Rows from block 8 of the audio encoder of a small encoder-decoder audio transcriber, named by matrix and row number. Each number is 500 + 25 x the weight over its row's rms, rounded and kept within 0 to 999. All counts start at 0. Numbers have three digits each. After the name is the row's rms in percent of the matrix's.
After each channel's rows are labels from the 100 clips, of 14976, where the channel reaches its highest value: "strongest on" is what is common among them. Only what is clearly more common there than usual is listed. The data: read English sentences (LibriTTS-R).
# c30: last pointwise conv (encoder.blocks.8.c3.0.weight, 320x320x1), inputs 160-319

c30.166 090:453516519535507527476498476484498526469497528506495531484535524510535540485537495554507509498519523501515446485518472514486513518521448514496519509517525447491476547497504508499512500510518508521472518498473518521501571500535519520500514535460492495513488505475511498494495489468499482469475519482481485486508542468493476489482473512483492479525497481477471493492478515497496481526499489485550486504481510515482546511481466500495502524478523500479526478494506495488523503479474473
strongest on: voice: male

c30.89 078:511490473517483513454521479488502537479501499532495533499501516506524533532512538516544518510475524478509502516484510516490490492528497491469506461498452492493480519524514514503481509504523510484469531480468555517496497532547525518528493473489463500523502502522445519448465537501485533490492521528526531505491527462511505507488490489542512538525522483483498527514516491511478507522518514489509467534508518508510516480510531494511489539470521517523531487507519515492536501489487520
strongest on: voice: male; the word "said"

c30.300 109:460517492515493522545508486481494504518506508525526516507531504522496506508494489515479502514491451529536503510539483480513500501528488492482543451498481470552460535500519523495522482481498492493496529490487521547497492504508518545469472501506491489547529507550499535490465553494540493538485498487553543491558545501501471496498495466558502584487522491492515505459557501541497496514510487494496521501529502532525479502560487511523550500546532484545524512542490547519519488528477545
strongest on: the word "said"

c30.113 081:519519507506513527498517450489509539498515501481492524495507523502533513470521503537477535501472506505504488497511502522497506496514530478469492515479493504503500456503478483477495491501509466497467547467455546522488500508517521485479506482458489546472483472505466488534504523506481540497471538566473483520490548477497541464512491499517439500502504507495498531496519483497476510572512519496482458512505489490519436507494474497507478559494500478521537478494475503489552540511487502
strongest on: voice: male

c30.228 104:546519458513473493510495495493499458482505477532500468439538478514514459479490483486487483530486500511521496447492504512529494476550470471490516448473447473502506551494508504506496465490483455467458459506450450531488440471476460508508468469476517499543517476531513487506444537498515510494465492500525549502520485483479502482510510466532463533506531508503481506472535487516476498487488507499507504477517491532501474496529480493517513497525467487528483510550490509495506495515454532
strongest on: the word "said"

c30.127 099:457508483523478464489496502494486517455476528509492498536509501489598521505494487516504506516485529495497491486491462466490491481511482476513482515506482477494503549520484479492499483499501486474476506495477512512465504496480507508515486498484483481511505466511477494538486477473519476454504510524492522470486503469508460490487463489515444488491496471483459484491500489511482507527478464484543473484490509515484496499497490471479502531505522477512491491513483509485501491481491494
strongest on: voice: male

c30.17 076:526514467513485512463513434486507501494461511519525501485526467528576502526499515489511502551516517494517516479520515483494507472542504501484508509505487482480486539473527529502527510475519496489496489480515482543528489499513503531482492484500488521507523512567463524512484575536517563487494509537563538498531513496498531492509483500584489577515496518484517485474555485525486498510519539495471497504519513530534465496529511475572533508529481501530499499546488509508514506498492546
strongest on: the word "said"

c30.88 082:509479494520496465466503480478501537512469500503491516500493529504531528511516503535486541489489514486498511509508527528498497490490497471456499473451464496491490478503506491520495519499525501515488536473488548489512491539515520503472478490480502490463486499506512484505479477486506501481482512520511507498491528502494519452501508500498477497499474468508487503481494481503481505553522491490472492516482485525492423508467473470491481518492531491503537466518490490471529496486503510
strongest on: voice: male

c30.272 113:464527483495491495508513456518483475506522515551498521469530486501504534500547497515493499506550503498516482467540474491491489476542499504518495474506512470495475513492492483471488487486516472536494503495482504557473518512494518523527495503484497511547533507562439514489473524495533513513484513505531554520517522459502489490504470450533536539425518482458490508491546498530493472515528479466499503506527516457550483496546468484525525521552524475535516527531512537478506494482437553
strongest on: the word "said"

c30.271 097:450469481517513466509515498498497552489497492481492517525486486474500505515492519522522506444491526502495493517492508490498503484459578528490482506498499497506496471511497498486501497497513517511512535491513523521496524510519524502509476513473456502489512476513465490456451521495505509527460545503540549512493538475511490490458497487538509541483500488489488480480536470517457480545524498468482497510495498512515479477485465467525493510527525499514541514528521510453529494460473517
strongest on: the word "said"

c30.5 086:437496482514461506503497486462505548483449492503518520486508515512469469492506511530499491497508513522520505515500450518487512470514470470492481547485511462489447495516527512498515482557506498473454544476486535480507515503509509499493509487464499508507512505517447497465447485490527487480467509511510497479482515479483495444468464453492459509495502502459470499478519478510452500508482495480498494504516482534488502468487450468477463509502511476517521496498500499466527498474459500
strongest on: voice: male

c30.279 118:470505476495467494552481504486495483474544478527531486494541497509503473500479488477480472495509477555530459462507472496533513480501503467503526487493479488547500501469548521506524440507495457468466454484462458521517456497473464544511476511472494516535512482526493516485462529499520508507456469491516538524552467449489501477459458453518481524469533500455511489485526480513454480480465506469511514486509486505502501481515484482517512492526448484517458498532481521469472495492447527
strongest on: the word "said"

c30.315 076:535501474506470531505493466453463506488473505512487528488485524494496486503506488523476485497504542498507508476517512525474473483465496491486485498467459480482436477460508482491483541466501486513487515468475526461496514506495526492467495478492510486526526483445526503495488457476507487439455484475503505475503515488498471495458484504518474499509504450487478505466514462522470498513514476479497505502521473495474492485487521464480507503521523496519513515477500498488519487464481528
strongest on: voice: male

c30.225 084:521484522563487462466523505484494488477469493473473530464494488470518537490543507515489544478477537481481465509489503548488475481492471516467516463492481485501487505502475477483457520488531506500493526498494524469497495515510540495458485488533504448476477489501542517541464465499508488462505505476500484486482526504520511482479534520519491500515499512505439523454490470501498543518513497464502471525507501512474465457502489483464482524504534541479524492495494488460547503467480488
strongest on: voice: male

c30.122 082:515453515537513516500490475505490529486468495502504499499490518475490531491526485537521510483489550454490531515523520476473496505488525516493504444480484489504475487519489495494480515441517526488498546510501567487499503483515529483474480454498495486504511498506459488510491509510507500484473527527511518505491553493497512491504463518500475502488483495495465499493489481513491485546517502503483480516516471496498462496508470475472492541517539469499556487500489516505528507447489504
strongest on: voice: male